Rows from block 8, named by matrix and row number. Each number is 128 + 32 x the weight over its row's rms, rounded and kept within 0 to 255. All counts start at 0. After the name is the row's rms in percent of the matrix's.
# short0: shortcut pointwise conv (model.decb.0.0.short.0.weight, 128x256x1x1), inputs 128-191
short0.13 106 [130 130 128 126 128 126 122 134 138 134 116 126 128 117 131 123 129 124 118 122 139 125 131 129 126 128 126 123 129 130 127 134 127 126 115 126 126 128 138 133 135 120 119 123 133 132 124 128 125 125 126 130 124 131 129 133 122 144 127 122 130 135 127 130]
short0.14 102 [131 128 130 127 126 118 126 131 127 133 131 126 124 133 127 132 129 125 129 128 132 127 130 134 124 119 132 131 133 133 134 139 132 131 126 132 136 126 128 131 124 129 125 126 119 141 124 128 121 128 124 126 127 133 126 132 129 128 118 141 137 123 124 122]
short0.15 101 [124 132 138 133 125 125 130 131 118 126 120 120 125 135 133 117 128 124 144 126 127 134 125 128 126 119 125 127 131 129 134 108 126 148 122 136 131 126 125 126 123 139 128 128 138 130 128 122 128 128 125 120 118 129 129 124 118 135 128 133 130 124 127 122]
short0.16 089 [128 132 125 133 135 118 124 130 132 132 127 137 130 127 126 117 121 127 130 129 122 127 123 137 134 133 133 120 134 126 111 118 125 125 131 134 118 129 128 121 136 121 129 130 128 126 126 126 137 117 123 122 131 115 137 128 127 127 126 132 125 128 142 131]
short0.17 088 [105 132 124 138 121 133 134 122 141 126 134 121 134 132 123 128 132 117 135 130 126 134 119 130 126 120 133 135 123 128 132 121 132 132 120 124 118 131 126 128 129 130 136 129 136 121 129 125 116 117 127 123 117 147 126 127 120 131 129 123 136 130 115 121]
short0.18 098 [129 127 123 130 140 123 125 126 138 133 132 131 124 141 127 132 120 123 118 127 123 121 132 136 126 126 122 132 140 119 137 139 118 120 126 125 132 124 126 126 138 119 134 133 127 141 126 136 112 124 135 148 128 130 135 150 120 115 116 119 124 128 132 130]
short0.19 103 [123 135 125 130 126 131 123 123 121 123 125 119 123 132 121 120 126 128 133 125 137 126 132 133 128 141 124 131 123 133 131 126 126 122 120 134 136 130 129 134 128 136 122 129 123 126 129 126 125 130 124 129 116 119 127 141 133 124 125 125 122 137 127 124]
short0.20 104 [126 126 129 129 133 125 126 133 130 124 129 133 129 124 122 125 125 135 126 133 130 123 131 126 128 114 132 124 131 125 118 135 132 128 121 120 120 134 133 129 134 118 117 135 124 124 126 120 133 127 120 131 130 118 130 119 127 115 138 130 135 125 132 139]
short0.21 101 [131 130 127 131 114 117 126 137 134 131 118 124 120 120 128 128 122 122 124 134 130 132 137 126 132 123 133 137 130 130 131 138 119 113 128 137 126 131 116 133 124 135 139 128 135 121 132 130 140 136 134 125 125 135 129 139 121 123 127 129 127 136 124 140]
short0.22 107 [128 121 145 116 132 142 133 128 124 127 128 125 136 125 128 114 136 119 130 132 121 121 134 125 126 129 141 125 137 128 132 128 127 133 124 133 127 131 136 125 123 139 129 125 131 128 122 121 140 137 120 130 127 135 126 121 114 135 139 136 124 122 122 127]
short0.23 096 [135 121 131 130 120 132 125 123 125 141 114 131 124 122 121 130 127 135 131 122 136 123 132 124 134 135 130 137 115 125 135 124 113 130 132 132 128 121 124 135 137 130 131 136 134 125 129 127 129 136 133 125 129 132 132 123 138 129 126 129 127 129 128 130]
short0.24 091 [127 134 124 125 127 122 127 137 145 128 122 118 128 134 129 123 121 131 131 124 116 140 122 133 130 130 146 132 121 124 128 142 124 125 128 128 130 124 124 139 133 129 126 134 135 125 131 121 131 135 134 137 127 142 122 128 130 129 124 140 134 126 122 117]
short0.25 105 [115 130 132 126 127 125 129 131 115 129 131 131 132 133 131 120 120 128 138 126 141 116 125 136 132 129 131 125 135 137 132 120 130 139 134 130 126 124 132 125 130 125 137 125 134 124 128 119 126 127 119 123 135 125 127 121 140 122 123 130 134 123 111 133]
short0.26 104 [132 124 132 119 123 127 119 140 129 129 123 119 122 133 123 118 125 132 121 115 134 132 127 130 130 130 133 131 136 131 136 120 126 122 132 133 131 136 123 122 114 127 131 129 125 132 135 139 123 142 126 123 115 135 126 132 130 133 128 127 133 128 137 129]
short0.27 103 [128 134 123 130 128 128 138 125 132 129 130 133 136 128 127 123 121 125 131 129 130 125 135 137 138 128 132 125 123 134 124 132 120 113 134 129 140 122 137 134 116 128 119 127 130 140 127 125 134 128 128 123 130 124 123 136 146 138 133 125 126 130 119 124]
short0.28 096 [123 128 135 143 127 111 126 134 123 135 130 130 114 133 122 130 124 142 135 127 133 135 130 121 130 133 128 117 138 131 128 132 133 130 136 137 136 126 128 120 124 134 137 114 128 137 125 123 136 132 134 128 137 121 129 118 127 135 131 128 125 123 135 127]
short0.29 095 [125 135 128 124 124 136 125 128 129 133 128 125 138 121 122 130 126 116 125 130 131 129 126 127 132 135 143 120 127 125 133 134 118 133 115 129 130 133 129 125 128 132 131 126 135 137 129 126 120 114 132 126 141 138 131 119 124 124 134 137 123 127 122 130]
short0.30 092 [127 130 127 125 129 121 124 137 120 134 124 122 128 135 117 126 120 120 129 121 122 133 130 130 131 122 136 128 139 124 125 137 120 144 130 125 133 138 144 118 125 133 123 129 129 116 136 120 132 127 127 134 130 129 126 117 123 117 140 127 121 118 126 129]
short0.31 102 [144 113 132 126 124 137 128 116 118 128 123 118 123 133 117 139 143 135 116 125 131 115 124 125 132 128 123 129 128 130 123 129 125 143 125 130 125 141 124 132 120 133 141 129 116 130 122 128 122 117 134 116 137 127 130 119 132 116 131 132 135 117 140 122]
short0.32 119 [132 131 125 123 129 127 125 129 122 129 125 135 125 123 131 129 133 127 132 132 128 127 135 126 135 125 124 126 131 136 127 125 127 130 129 122 131 125 125 125 126 121 121 126 130 125 127 129 134 128 138 124 123 129 131 121 128 126 124 124 126 127 128 126]
short0.33 099 [117 134 130 118 127 132 122 141 123 121 132 131 138 122 139 131 123 131 129 129 120 136 131 124 128 119 135 110 145 122 128 143 130 131 135 133 118 132 137 131 126 139 121 124 123 122 126 123 129 122 132 137 129 131 127 127 116 118 146 119 133 114 141 126]
short0.34 089 [118 129 124 133 130 125 141 131 131 119 126 124 127 128 127 126 124 142 137 127 122 131 135 132 137 125 128 114 139 135 123 121 141 129 130 122 134 134 141 128 135 133 118 129 137 126 124 136 120 126 137 128 130 130 116 123 134 115 139 127 133 124 129 128]
short0.35 101 [129 123 132 132 124 129 123 122 130 125 145 140 121 132 138 127 124 142 131 134 122 135 132 125 134 141 131 132 145 125 131 131 136 122 128 131 130 129 129 129 130 113 126 139 121 131 143 130 137 126 115 126 130 131 135 133 135 128 123 127 130 123 127 130]
short0.36 100 [127 129 132 127 122 125 132 124 124 123 137 125 126 128 130 136 128 122 120 128 132 129 129 126 129 129 118 128 130 120 125 131 127 127 135 133 121 137 135 133 124 128 128 124 124 135 122 115 135 123 125 137 137 134 131 127 120 123 140 126 128 120 129 114]
short0.37 109 [122 134 122 142 124 141 122 129 123 128 134 128 124 133 127 126 112 132 129 127 124 128 121 120 129 133 124 123 124 131 131 129 123 129 135 128 135 131 121 125 138 122 130 116 137 123 116 134 127 116 138 120 127 128 125 120 125 132 126 129 128 129 129 126]
short0.38 098 [119 135 123 123 127 121 136 116 124 126 122 126 128 133 138 129 129 119 140 126 137 134 130 131 120 131 130 132 134 123 121 120 127 133 128 134 117 128 143 121 122 133 132 126 129 111 125 133 133 121 130 127 128 133 138 111 124 114 145 132 130 132 123 131]
short0.39 102 [137 131 124 132 117 130 125 137 126 135 117 134 130 124 131 128 130 134 123 136 114 131 128 137 131 130 130 131 127 135 128 128 130 118 136 138 128 124 127 127 129 135 126 127 134 127 129 125 129 135 135 129 120 131 120 130 122 125 125 123 127 129 128 130]
short0.40 102 [143 129 126 114 129 125 117 139 119 124 118 124 135 128 129 132 128 121 127 136 131 148 136 129 126 132 125 140 129 122 126 128 143 126 128 126 120 138 119 130 129 140 132 124 124 132 131 125 134 132 125 120 134 132 131 116 135 123 141 130 133 126 134 131]
short0.41 105 [118 134 129 131 128 121 139 124 129 129 127 134 119 123 135 137 128 128 133 124 126 125 129 140 133 124 129 134 116 135 129 134 137 125 137 126 133 122 125 130 145 125 120 125 134 124 131 139 133 116 132 130 130 135 135 137 145 122 120 130 147 131 118 127]
short0.42 104 [138 129 127 124 126 129 128 116 122 127 131 119 129 129 122 127 133 120 126 135 129 114 128 131 126 124 134 129 125 133 126 126 125 131 122 114 126 125 141 124 141 122 122 133 123 117 136 133 134 128 124 124 136 135 130 131 128 123 132 126 127 131 133 119]
short0.43 098 [134 131 116 127 125 127 131 122 127 132 133 120 133 122 125 131 136 137 125 126 137 123 118 122 130 130 122 127 115 127 136 120 133 118 118 131 126 129 137 120 137 120 126 114 137 129 127 136 124 116 127 137 132 131 131 125 126 132 129 119 118 133 126 122]
short0.44 100 [128 127 131 114 129 131 122 140 114 126 127 123 133 131 125 123 139 128 129 131 124 140 138 134 127 133 122 136 126 124 120 129 130 127 127 111 128 140 126 123 129 126 120 137 132 135 135 131 127 128 128 126 123 121 126 121 121 127 128 132 125 132 121 126]
short0.45 103 [134 130 126 131 124 132 130 122 129 129 127 127 116 125 134 126 132 119 131 129 133 123 121 130 120 118 125 134 122 129 132 127 131 119 126 121 125 122 113 130 133 134 126 128 124 123 134 138 138 122 136 133 126 130 128 138 130 136 122 134 121 139 124 132]
short0.46 099 [116 134 132 141 142 135 135 129 120 131 130 128 125 134 126 121 121 129 129 130 135 138 133 141 126 127 134 117 134 129 127 125 134 121 113 134 134 135 125 125 120 130 145 120 136 134 125 117 124 113 131 129 130 131 134 129 133 141 136 126 128 140 128 143]
short0.47 108 [139 135 133 133 132 117 125 136 136 123 118 129 129 128 121 123 118 117 126 117 132 147 128 134 131 123 136 124 117 130 130 116 135 120 121 139 132 136 125 137 126 126 133 127 130 116 136 134 127 137 129 127 122 124 119 117 131 128 145 129 128 125 127 142]
short0.48 087 [127 130 128 114 129 134 130 121 126 116 124 128 121 120 131 123 127 115 131 133 122 128 127 115 119 128 135 127 134 136 125 147 133 134 125 130 133 120 140 118 136 129 125 133 121 131 145 123 134 134 129 126 131 112 137 137 121 123 123 131 128 128 129 126]
short0.49 110 [132 126 130 121 130 128 119 133 131 137 135 137 116 117 127 139 132 125 130 115 128 129 114 119 123 125 120 134 132 116 129 124 136 129 130 141 127 126 122 126 129 133 131 128 127 121 130 127 122 128 133 128 112 115 133 131 124 125 132 129 127 123 135 121]
short0.50 121 [118 127 125 127 139 133 124 118 119 128 124 141 131 118 136 130 120 122 130 132 127 121 128 122 122 132 124 134 128 118 134 135 130 114 132 133 126 135 136 129 130 129 134 129 126 124 134 135 136 131 132 129 138 122 143 131 132 120 130 133 129 128 133 125]
short0.51 088 [128 136 122 131 134 113 122 123 131 136 134 130 130 130 133 126 133 126 132 125 127 120 133 138 138 129 130 135 125 133 132 134 123 138 123 129 119 116 123 127 126 121 126 118 133 131 124 128 118 124 122 149 126 139 137 134 126 138 130 123 129 125 113 138]
short0.52 091 [143 122 138 132 122 137 128 124 134 124 130 124 135 128 127 127 125 132 115 130 123 138 127 124 129 126 128 127 136 130 130 127 113 128 129 129 130 129 134 133 130 135 134 142 126 119 136 118 118 138 121 126 127 124 120 123 127 122 131 125 118 126 131 123]
short0.53 118 [134 141 131 125 128 129 137 131 127 131 126 131 124 130 130 124 137 133 143 124 125 131 129 130 137 131 123 132 129 133 122 130 129 128 132 125 130 133 125 129 125 125 129 137 131 129 136 130 127 126 130 137 121 124 129 128 132 135 131 135 120 120 124 124]
short0.54 103 [126 133 133 132 129 132 135 130 130 129 127 129 131 120 124 128 125 117 123 118 131 124 123 123 121 130 131 129 136 120 129 124 114 133 127 128 132 120 125 134 123 116 131 130 128 130 128 129 122 130 125 128 114 139 131 138 120 133 127 127 126 129 128 119]
short0.55 100 [130 124 140 125 128 132 116 140 142 132 127 130 139 124 124 134 138 127 137 129 139 132 125 145 128 133 126 131 117 131 128 127 130 132 127 134 111 130 118 134 120 132 133 136 131 130 128 128 126 131 131 120 125 120 131 132 130 128 125 133 143 121 128 127]
short0.56 101 [117 126 128 132 130 128 127 136 125 120 134 124 131 126 139 125 125 123 127 128 129 132 137 135 132 129 127 128 123 138 131 113 133 130 137 122 130 125 127 125 112 141 126 138 121 127 131 135 125 139 126 117 120 138 131 134 136 123 115 130 140 133 123 132]
short0.57 093 [126 127 119 130 126 128 117 128 123 121 123 130 125 131 137 129 126 127 132 136 128 132 134 124 132 136 127 144 130 146 133 126 124 127 135 127 127 130 124 123 124 124 128 129 126 128 137 133 130 131 130 130 130 123 129 116 141 132 140 125 125 123 126 125]
short0.58 097 [130 128 123 133 125 127 121 132 128 122 132 126 129 135 133 134 129 114 134 136 124 134 133 131 126 130 134 117 126 128 124 123 127 130 127 124 121 128 129 129 122 128 115 131 137 131 135 131 117 135 120 129 120 127 123 125 130 125 133 145 128 130 116 130]
short0.59 091 [123 133 125 120 129 134 130 132 123 129 140 132 147 124 128 121 125 118 117 121 123 130 139 127 134 125 134 120 138 132 128 131 126 143 127 131 111 138 135 124 120 138 127 128 139 134 124 126 126 133 136 121 132 131 127 124 118 122 133 122 118 118 123 136]
short0.60 099 [131 133 130 121 143 139 119 134 138 135 127 118 124 128 127 121 133 125 136 126 121 140 142 120 121 121 129 126 132 128 132 126 139 129 126 115 133 130 124 129 125 121 131 122 141 132 136 123 123 119 129 126 122 130 120 131 132 136 139 132 129 135 125 137]
short0.61 105 [129 132 120 127 137 124 124 124 129 135 136 139 121 131 129 135 118 135 129 120 125 124 125 129 130 133 124 124 141 126 128 128 124 124 122 120 123 126 139 123 134 118 128 128 131 117 129 130 118 128 125 131 129 122 135 125 133 124 135 131 136 131 134 127]
short0.62 096 [123 122 127 120 131 134 136 132 131 122 127 128 130 125 137 117 126 121 137 127 130 134 146 125 129 136 125 131 126 116 125 124 125 118 134 123 127 130 125 135 114 130 122 128 125 132 125 129 135 128 124 135 123 129 132 127 125 134 136 129 115 121 124 132]
short0.63 106 [130 135 133 119 130 141 128 139 145 128 124 128 130 124 127 119 121 123 132 126 123 123 128 131 122 136 136 132 118 121 139 130 123 130 123 122 121 132 128 130 130 123 115 129 146 133 125 125 131 117 120 131 127 138 130 137 135 139 130 126 120 133 124 126]
short0.64 084 [129 127 125 121 129 118 126 129 121 112 107 129 138 134 124 119 130 131 132 124 123 120 136 130 125 131 132 133 124 136 124 119 133 136 128 131 121 123 123 123 137 122 112 117 128 123 121 120 126 123 121 128 125 126 141 130 121 112 123 122 131 124 129 128]
short0.65 108 [128 125 118 131 129 126 134 130 122 136 127 131 122 129 131 134 133 133 131 123 137 128 137 133 129 145 117 126 129 134 123 126 139 127 125 137 135 127 121 128 131 121 129 126 126 124 123 142 135 117 132 127 131 117 124 119 139 134 130 129 119 132 131 137]
short0.66 104 [116 125 123 127 127 119 133 127 127 132 130 117 129 132 129 134 134 127 128 133 135 129 128 140 130 137 124 141 120 141 114 115 133 129 127 133 131 110 118 141 138 129 121 133 122 129 139 132 134 129 135 129 120 126 134 127 135 133 127 138 135 129 131 125]
short0.67 098 [126 133 138 133 127 127 136 141 123 124 135 124 136 136 121 127 127 127 128 141 129 130 127 134 117 129 131 130 128 126 114 125 128 128 125 131 122 132 133 129 122 127 127 126 133 129 116 124 130 124 122 124 122 133 136 131 132 135 137 119 127 130 131 125]
short0.68 104 [147 131 118 128 131 138 120 139 138 129 128 120 119 130 120 122 124 132 132 125 130 142 125 126 120 130 137 113 125 117 131 129 128 124 115 133 124 140 129 134 126 141 128 122 137 133 125 122 129 122 123 124 126 140 129 123 112 135 133 123 117 118 125 127]
short0.69 097 [126 122 133 125 116 136 131 121 122 145 132 120 140 132 128 145 133 131 110 130 129 129 111 133 124 124 132 126 128 119 130 134 125 128 128 120 131 127 123 145 134 131 123 133 125 130 116 120 130 121 132 112 137 115 129 134 135 129 127 133 136 131 122 126]
short0.70 087 [139 127 134 109 123 132 128 131 113 124 126 120 132 122 131 130 140 128 120 123 129 135 127 119 118 139 130 139 125 127 126 141 142 137 123 126 115 133 142 132 127 139 118 130 128 120 139 132 130 128 139 120 128 133 130 128 124 137 135 123 125 120 133 129]
short0.71 100 [129 117 131 130 128 118 131 123 131 124 120 125 124 129 133 134 130 136 122 133 119 128 125 128 133 120 130 117 133 123 128 129 136 132 127 130 125 121 136 139 131 124 128 138 130 133 140 125 138 119 132 133 128 123 123 124 129 124 133 137 132 123 133 128]
short0.72 100 [131 142 139 134 138 130 128 127 127 136 130 131 128 131 122 139 123 129 123 110 129 126 115 126 126 134 132 125 138 127 131 129 133 144 123 126 132 139 131 124 128 130 138 126 138 131 118 127 118 127 126 123 129 123 138 119 132 116 131 138 133 130 132 125]
short0.73 086 [115 134 126 135 131 127 129 141 128 117 128 133 144 134 135 128 121 128 127 122 130 128 130 147 130 117 122 122 140 126 127 123 133 125 135 126 123 129 127 119 115 131 125 129 129 126 122 122 120 127 117 147 124 128 133 129 124 131 135 120 120 126 128 122]
short0.74 106 [123 127 120 124 117 134 127 132 128 132 129 142 121 126 130 135 131 132 126 120 132 123 130 131 138 139 128 129 122 119 120 137 126 131 129 125 133 133 135 133 132 127 128 117 132 133 116 134 130 131 124 125 121 123 126 131 127 128 134 135 123 123 128 128]
short0.75 099 [144 126 145 129 123 114 131 140 122 121 110 128 141 127 122 111 146 129 126 117 117 146 133 125 119 127 134 126 128 130 130 125 133 118 129 140 123 127 116 128 110 144 129 138 128 125 144 123 131 149 119 131 132 124 122 122 110 131 129 130 113 130 131 140]
short0.76 110 [132 127 130 121 115 131 128 124 135 128 131 115 139 132 131 125 123 119 125 124 122 125 130 124 117 119 129 135 132 134 135 126 126 133 124 115 122 127 129 131 117 125 116 140 128 135 119 132 116 134 123 120 131 135 127 128 124 133 126 132 131 125 122 122]
short0.77 102 [120 140 128 128 130 132 130 126 134 127 129 131 140 129 127 126 132 115 128 125 136 123 130 134 130 130 128 130 130 118 129 127 129 135 129 119 116 134 140 131 137 130 135 136 133 125 127 121 140 118 133 136 125 123 135 132 128 121 130 129 130 130 124 121]
short0.78 106 [133 117 110 127 126 130 123 126 123 128 134 131 135 131 125 124 128 134 126 133 132 131 125 127 132 133 122 119 132 123 126 130 126 125 120 133 136 133 130 129 126 122 126 125 139 137 122 122 139 128 134 124 129 123 137 126 138 116 124 120 126 123 134 127]
short0.79 109 [128 130 133 127 123 118 134 117 121 125 116 123 118 128 125 134 132 122 126 126 137 131 121 128 126 129 120 140 119 110 149 124 117 130 126 119 139 121 132 135 133 130 120 115 135 130 134 128 113 121 129 138 119 150 136 141 128 131 110 129 122 138 119 120]
short0.80 091 [125 131 127 127 124 130 134 127 128 134 128 129 123 134 127 125 129 133 140 129 130 141 138 126 115 134 125 124 127 124 145 122 136 128 125 119 135 136 126 132 130 132 132 124 130 133 137 132 131 134 124 128 130 121 134 116 126 132 127 123 132 131 127 136]
short0.81 109 [129 136 131 128 130 126 129 135 133 128 118 121 121 127 133 128 123 123 132 137 124 128 130 139 122 119 130 134 130 137 122 115 135 131 135 133 127 123 128 129 124 125 120 138 119 128 130 127 129 130 139 130 119 131 125 131 127 131 133 136 136 127 126 132]
short0.82 102 [128 137 128 120 134 124 126 123 137 138 118 124 125 125 125 125 119 123 127 113 120 124 119 133 122 135 136 134 121 136 134 136 122 129 140 136 129 123 127 127 128 132 133 131 121 132 127 134 121 132 132 127 119 136 131 121 125 128 121 126 144 121 121 118]
short0.83 098 [122 129 121 123 125 134 131 119 114 134 124 128 121 133 124 129 123 131 121 134 132 124 134 121 129 121 130 117 137 122 123 131 121 127 124 128 135 134 134 132 133 128 128 125 124 128 131 120 129 132 132 134 133 131 140 128 128 117 126 124 132 123 121 128]
short0.84 105 [130 129 119 129 132 128 132 122 113 128 128 129 126 123 121 127 136 133 129 133 120 126 128 128 122 126 120 126 120 134 139 131 134 123 132 129 125 123 128 121 123 129 138 126 125 130 125 138 128 133 135 130 131 134 129 128 123 119 117 120 133 136 128 129]
short0.85 111 [142 127 119 118 131 135 124 124 126 124 127 126 126 117 149 129 137 126 106 132 127 145 116 133 124 125 122 130 128 111 119 126 131 120 121 139 120 137 139 124 128 127 143 139 123 123 136 132 123 125 125 125 123 116 125 131 109 127 121 129 137 139 143 120]
short0.86 099 [123 127 134 122 129 136 126 131 136 136 130 131 121 125 126 126 125 128 139 120 124 127 116 118 136 130 138 137 133 128 128 122 131 131 127 123 122 127 121 134 125 130 119 135 132 138 124 131 138 132 131 119 124 133 129 134 122 123 122 129 132 130 136 136]
short0.87 089 [135 127 129 134 135 126 136 123 144 122 134 129 124 137 118 126 149 133 130 128 121 134 113 129 133 137 131 125 121 121 112 137 118 134 120 129 120 129 135 105 125 129 138 120 131 125 127 125 129 119 122 139 131 133 135 137 114 129 119 122 121 120 135 117]
short0.88 099 [110 133 120 138 138 132 133 133 132 123 126 120 135 132 120 130 129 124 122 126 124 133 125 134 121 128 134 125 126 121 128 131 131 128 128 133 127 135 138 125 135 129 130 128 122 126 115 120 137 116 123 129 134 129 127 125 133 129 142 127 126 128 122 124]
short0.89 108 [129 126 138 128 126 129 124 130 129 128 133 131 134 132 129 125 130 134 127 127 135 128 126 124 130 121 127 117 131 135 132 121 128 136 130 126 124 129 121 127 125 128 131 130 125 133 114 125 121 123 115 117 123 119 114 127 139 126 128 125 127 130 126 126]
short0.90 086 [124 136 127 132 141 136 127 140 131 125 131 131 128 133 120 126 131 125 131 139 116 135 132 124 135 125 125 118 122 139 123 128 124 117 124 125 127 135 130 118 123 129 145 130 127 128 126 129 117 138 117 130 135 120 119 128 122 136 122 134 133 132 124 122]
short0.91 106 [120 139 132 132 140 124 129 127 128 125 135 133 116 133 118 126 127 128 131 118 130 128 128 134 138 119 125 130 130 140 129 126 131 133 122 132 125 127 137 128 126 123 132 122 132 130 136 124 133 123 131 128 116 122 128 121 125 122 128 137 129 130 117 134]
short0.92 104 [123 124 126 129 124 130 121 132 127 137 126 123 135 130 125 129 135 129 132 128 127 120 136 130 126 125 131 131 131 136 123 133 123 129 120 127 136 135 122 138 133 136 127 133 134 130 133 124 127 128 143 127 130 129 126 128 133 123 121 136 128 133 131 124]
short0.93 094 [116 134 134 140 131 132 127 126 130 133 128 130 132 132 124 132 114 130 136 129 127 123 128 132 131 123 134 135 118 132 110 121 129 125 124 143 124 134 129 128 111 126 128 134 132 127 119 129 124 135 136 123 125 127 131 128 130 134 138 122 141 127 122 131]
short0.94 083 [134 130 119 115 121 129 117 112 126 137 136 134 124 119 139 120 123 132 138 126 135 127 145 125 125 139 125 129 124 123 128 139 118 130 132 128 132 134 128 120 130 130 135 124 124 146 131 132 141 133 132 124 141 127 132 133 131 112 133 126 119 123 132 128]
short0.95 090 [114 135 134 135 127 118 130 116 113 131 129 123 127 142 123 124 119 131 130 135 124 130 142 135 135 122 126 119 134 130 136 123 117 141 117 120 132 119 134 112 126 118 106 128 119 116 124 117 119 129 124 130 125 129 121 126 132 112 137 134 117 118 112 132]
short0.96 102 [125 130 139 136 125 129 131 136 128 131 125 120 140 133 121 123 123 135 131 124 121 137 129 126 132 122 140 125 126 141 133 119 124 129 122 123 125 132 122 122 122 139 122 130 132 130 118 122 139 132 124 118 127 126 132 142 128 133 124 125 130 138 123 129]
short0.97 116 [139 122 125 116 116 140 133 123 124 127 130 131 134 139 130 129 128 138 135 132 134 127 126 124 130 139 118 133 128 146 122 127 131 130 134 129 129 128 124 124 130 127 128 135 120 126 128 128 134 141 125 115 122 116 128 133 137 117 119 128 137 130 134 126]
short0.98 108 [133 117 132 121 115 133 133 126 126 133 123 121 132 124 135 123 146 130 128 143 116 130 137 131 119 130 134 122 124 135 121 127 131 140 127 128 119 130 118 127 119 127 120 127 129 122 134 124 138 122 116 127 125 135 123 117 123 138 127 128 126 122 133 132]
short0.99 097 [133 122 131 129 122 125 119 129 132 136 125 127 123 125 121 125 136 135 123 114 122 125 118 114 126 131 134 110 121 121 120 134 117 128 133 134 131 126 124 125 133 133 135 116 135 129 129 133 113 134 139 129 127 130 127 115 122 124 129 133 126 122 123 123]
short0.100 089 [126 129 126 134 124 135 123 123 136 129 122 127 121 127 125 131 132 135 120 117 141 132 121 132 126 130 127 120 117 128 121 125 107 129 124 134 129 139 123 122 125 133 148 121 141 121 125 125 117 127 118 115 127 124 143 116 126 131 116 116 124 127 126 124]
short0.101 089 [135 125 121 120 130 125 123 130 122 132 116 136 123 132 123 130 121 141 126 130 123 128 134 129 133 133 131 137 120 126 127 128 127 122 131 128 135 133 134 122 129 135 130 137 126 130 126 123 136 128 121 118 131 122 120 124 132 125 123 119 127 129 142 136]
short0.102 108 [120 126 125 133 122 135 126 129 135 122 127 129 139 123 137 128 134 124 122 126 126 116 127 131 124 131 127 123 128 136 123 133 121 131 125 130 124 124 120 129 122 120 134 119 136 126 127 134 125 130 131 117 130 133 140 134 129 137 123 121 131 134 124 125]
short0.103 102 [132 135 136 138 133 133 141 127 135 137 128 138 130 123 124 115 128 125 126 127 123 122 131 124 134 133 129 119 120 138 126 121 128 122 114 136 140 123 116 132 126 122 128 134 126 138 132 134 127 124 139 123 129 117 129 133 124 139 127 130 116 134 123 136]
short0.104 089 [122 129 140 133 121 133 138 126 135 128 122 129 133 130 126 135 135 124 124 119 125 135 122 132 118 122 122 130 127 128 119 123 124 129 120 127 121 123 131 121 120 135 126 133 130 128 127 121 121 129 128 132 135 128 126 124 125 126 129 136 130 118 124 116]
short0.105 093 [123 133 132 138 117 109 121 136 125 131 122 136 117 135 136 131 111 134 131 123 135 129 129 138 132 126 126 124 137 137 122 136 130 124 122 130 119 115 121 121 132 117 131 116 129 125 133 133 119 127 128 136 127 132 125 123 127 129 129 128 141 129 136 130]
short0.106 111 [122 136 128 130 132 122 122 127 128 127 127 130 131 123 133 123 135 126 127 131 124 127 126 133 129 132 121 129 116 127 135 126 131 124 128 136 126 136 124 129 132 128 123 120 135 126 123 127 131 120 132 121 123 137 136 126 134 132 128 118 134 122 123 129]
short0.107 108 [128 131 140 121 121 142 128 129 132 136 124 124 136 122 128 119 128 131 127 121 131 125 130 123 128 131 120 128 125 124 127 116 124 130 127 114 121 130 129 139 122 120 127 123 140 127 129 128 133 117 131 126 122 119 132 118 131 134 128 136 130 127 116 120]
short0.108 098 [125 127 136 118 130 131 136 119 125 119 118 119 134 138 126 128 129 126 124 132 128 134 136 118 124 132 128 120 131 134 135 125 122 132 124 124 136 123 130 130 128 132 125 130 124 123 137 140 119 138 129 121 135 118 127 138 129 134 123 128 133 134 122 121]
short0.109 100 [128 128 128 125 130 122 138 126 124 129 130 119 127 124 117 127 129 129 125 125 128 125 130 131 123 119 131 125 130 120 122 128 137 131 110 130 134 121 135 131 132 128 123 131 127 128 138 123 137 131 126 125 134 125 136 120 127 124 123 124 126 138 130 126]
short0.110 095 [141 133 134 135 120 122 121 134 124 131 119 122 125 137 131 135 119 131 126 127 119 136 130 135 128 126 127 130 133 133 123 130 118 134 127 128 116 130 132 125 129 135 127 133 125 129 124 125 113 136 120 132 120 129 107 131 124 130 130 129 130 124 130 138]
short0.111 101 [127 118 127 121 129 130 123 125 131 128 128 123 128 131 122 126 125 122 126 123 132 128 120 126 128 128 129 127 120 122 126 121 123 125 129 129 135 117 124 133 130 123 124 133 117 129 133 127 139 129 131 135 117 124 120 116 127 134 127 134 114 124 121 135]
short0.112 104 [131 120 129 136 129 127 125 134 129 116 129 125 122 120 126 129 122 133 126 127 126 136 116 120 121 123 120 122 119 130 125 136 126 130 132 135 126 124 126 123 125 130 135 120 125 123 121 132 123 133 119 127 116 131 130 123 121 126 129 131 136 136 135 125]
short0.113 097 [128 136 128 144 133 138 126 130 124 122 123 127 127 123 121 128 128 131 135 134 134 127 126 136 134 132 138 131 128 134 122 126 124 127 125 128 134 123 126 129 134 130 128 122 125 132 127 136 126 119 133 131 129 125 128 131 136 142 132 128 130 130 127 131]
short0.114 094 [129 127 127 126 125 131 113 131 118 127 137 131 133 131 133 119 122 125 121 132 130 130 126 123 136 137 130 127 124 130 123 121 118 126 137 121 135 128 121 124 122 139 138 112 118 124 126 128 150 132 126 121 135 121 130 120 131 123 130 125 133 129 129 126]
short0.115 100 [121 129 125 125 122 121 117 137 135 132 119 129 122 127 136 120 125 132 131 125 129 130 135 128 132 122 124 135 119 120 130 133 128 132 124 131 127 130 134 126 135 119 118 134 135 132 125 128 132 115 119 136 123 130 132 142 114 129 123 127 125 132 115 125]
short0.116 101 [115 120 118 123 133 129 128 126 137 130 142 130 118 118 136 122 124 128 131 135 122 130 131 134 119 118 129 120 143 127 129 140 136 120 126 137 118 130 118 122 132 121 138 130 124 117 126 129 111 117 132 131 136 127 130 131 124 119 132 123 129 121 136 130]
short0.117 104 [122 130 133 132 137 126 136 131 126 130 121 125 124 127 122 126 123 130 132 133 132 128 130 141 128 122 130 128 128 130 119 131 124 130 136 128 135 131 124 126 119 131 136 129 123 127 139 132 129 134 132 121 132 134 127 139 130 125 117 125 131 133 133 123]
short0.118 107 [123 128 120 128 134 121 130 120 128 125 127 130 133 132 132 138 125 138 127 144 136 120 141 134 126 133 118 129 120 134 126 124 140 130 140 140 134 136 123 130 134 126 132 126 129 131 126 127 132 130 133 120 140 118 123 123 140 119 130 127 136 138 150 130]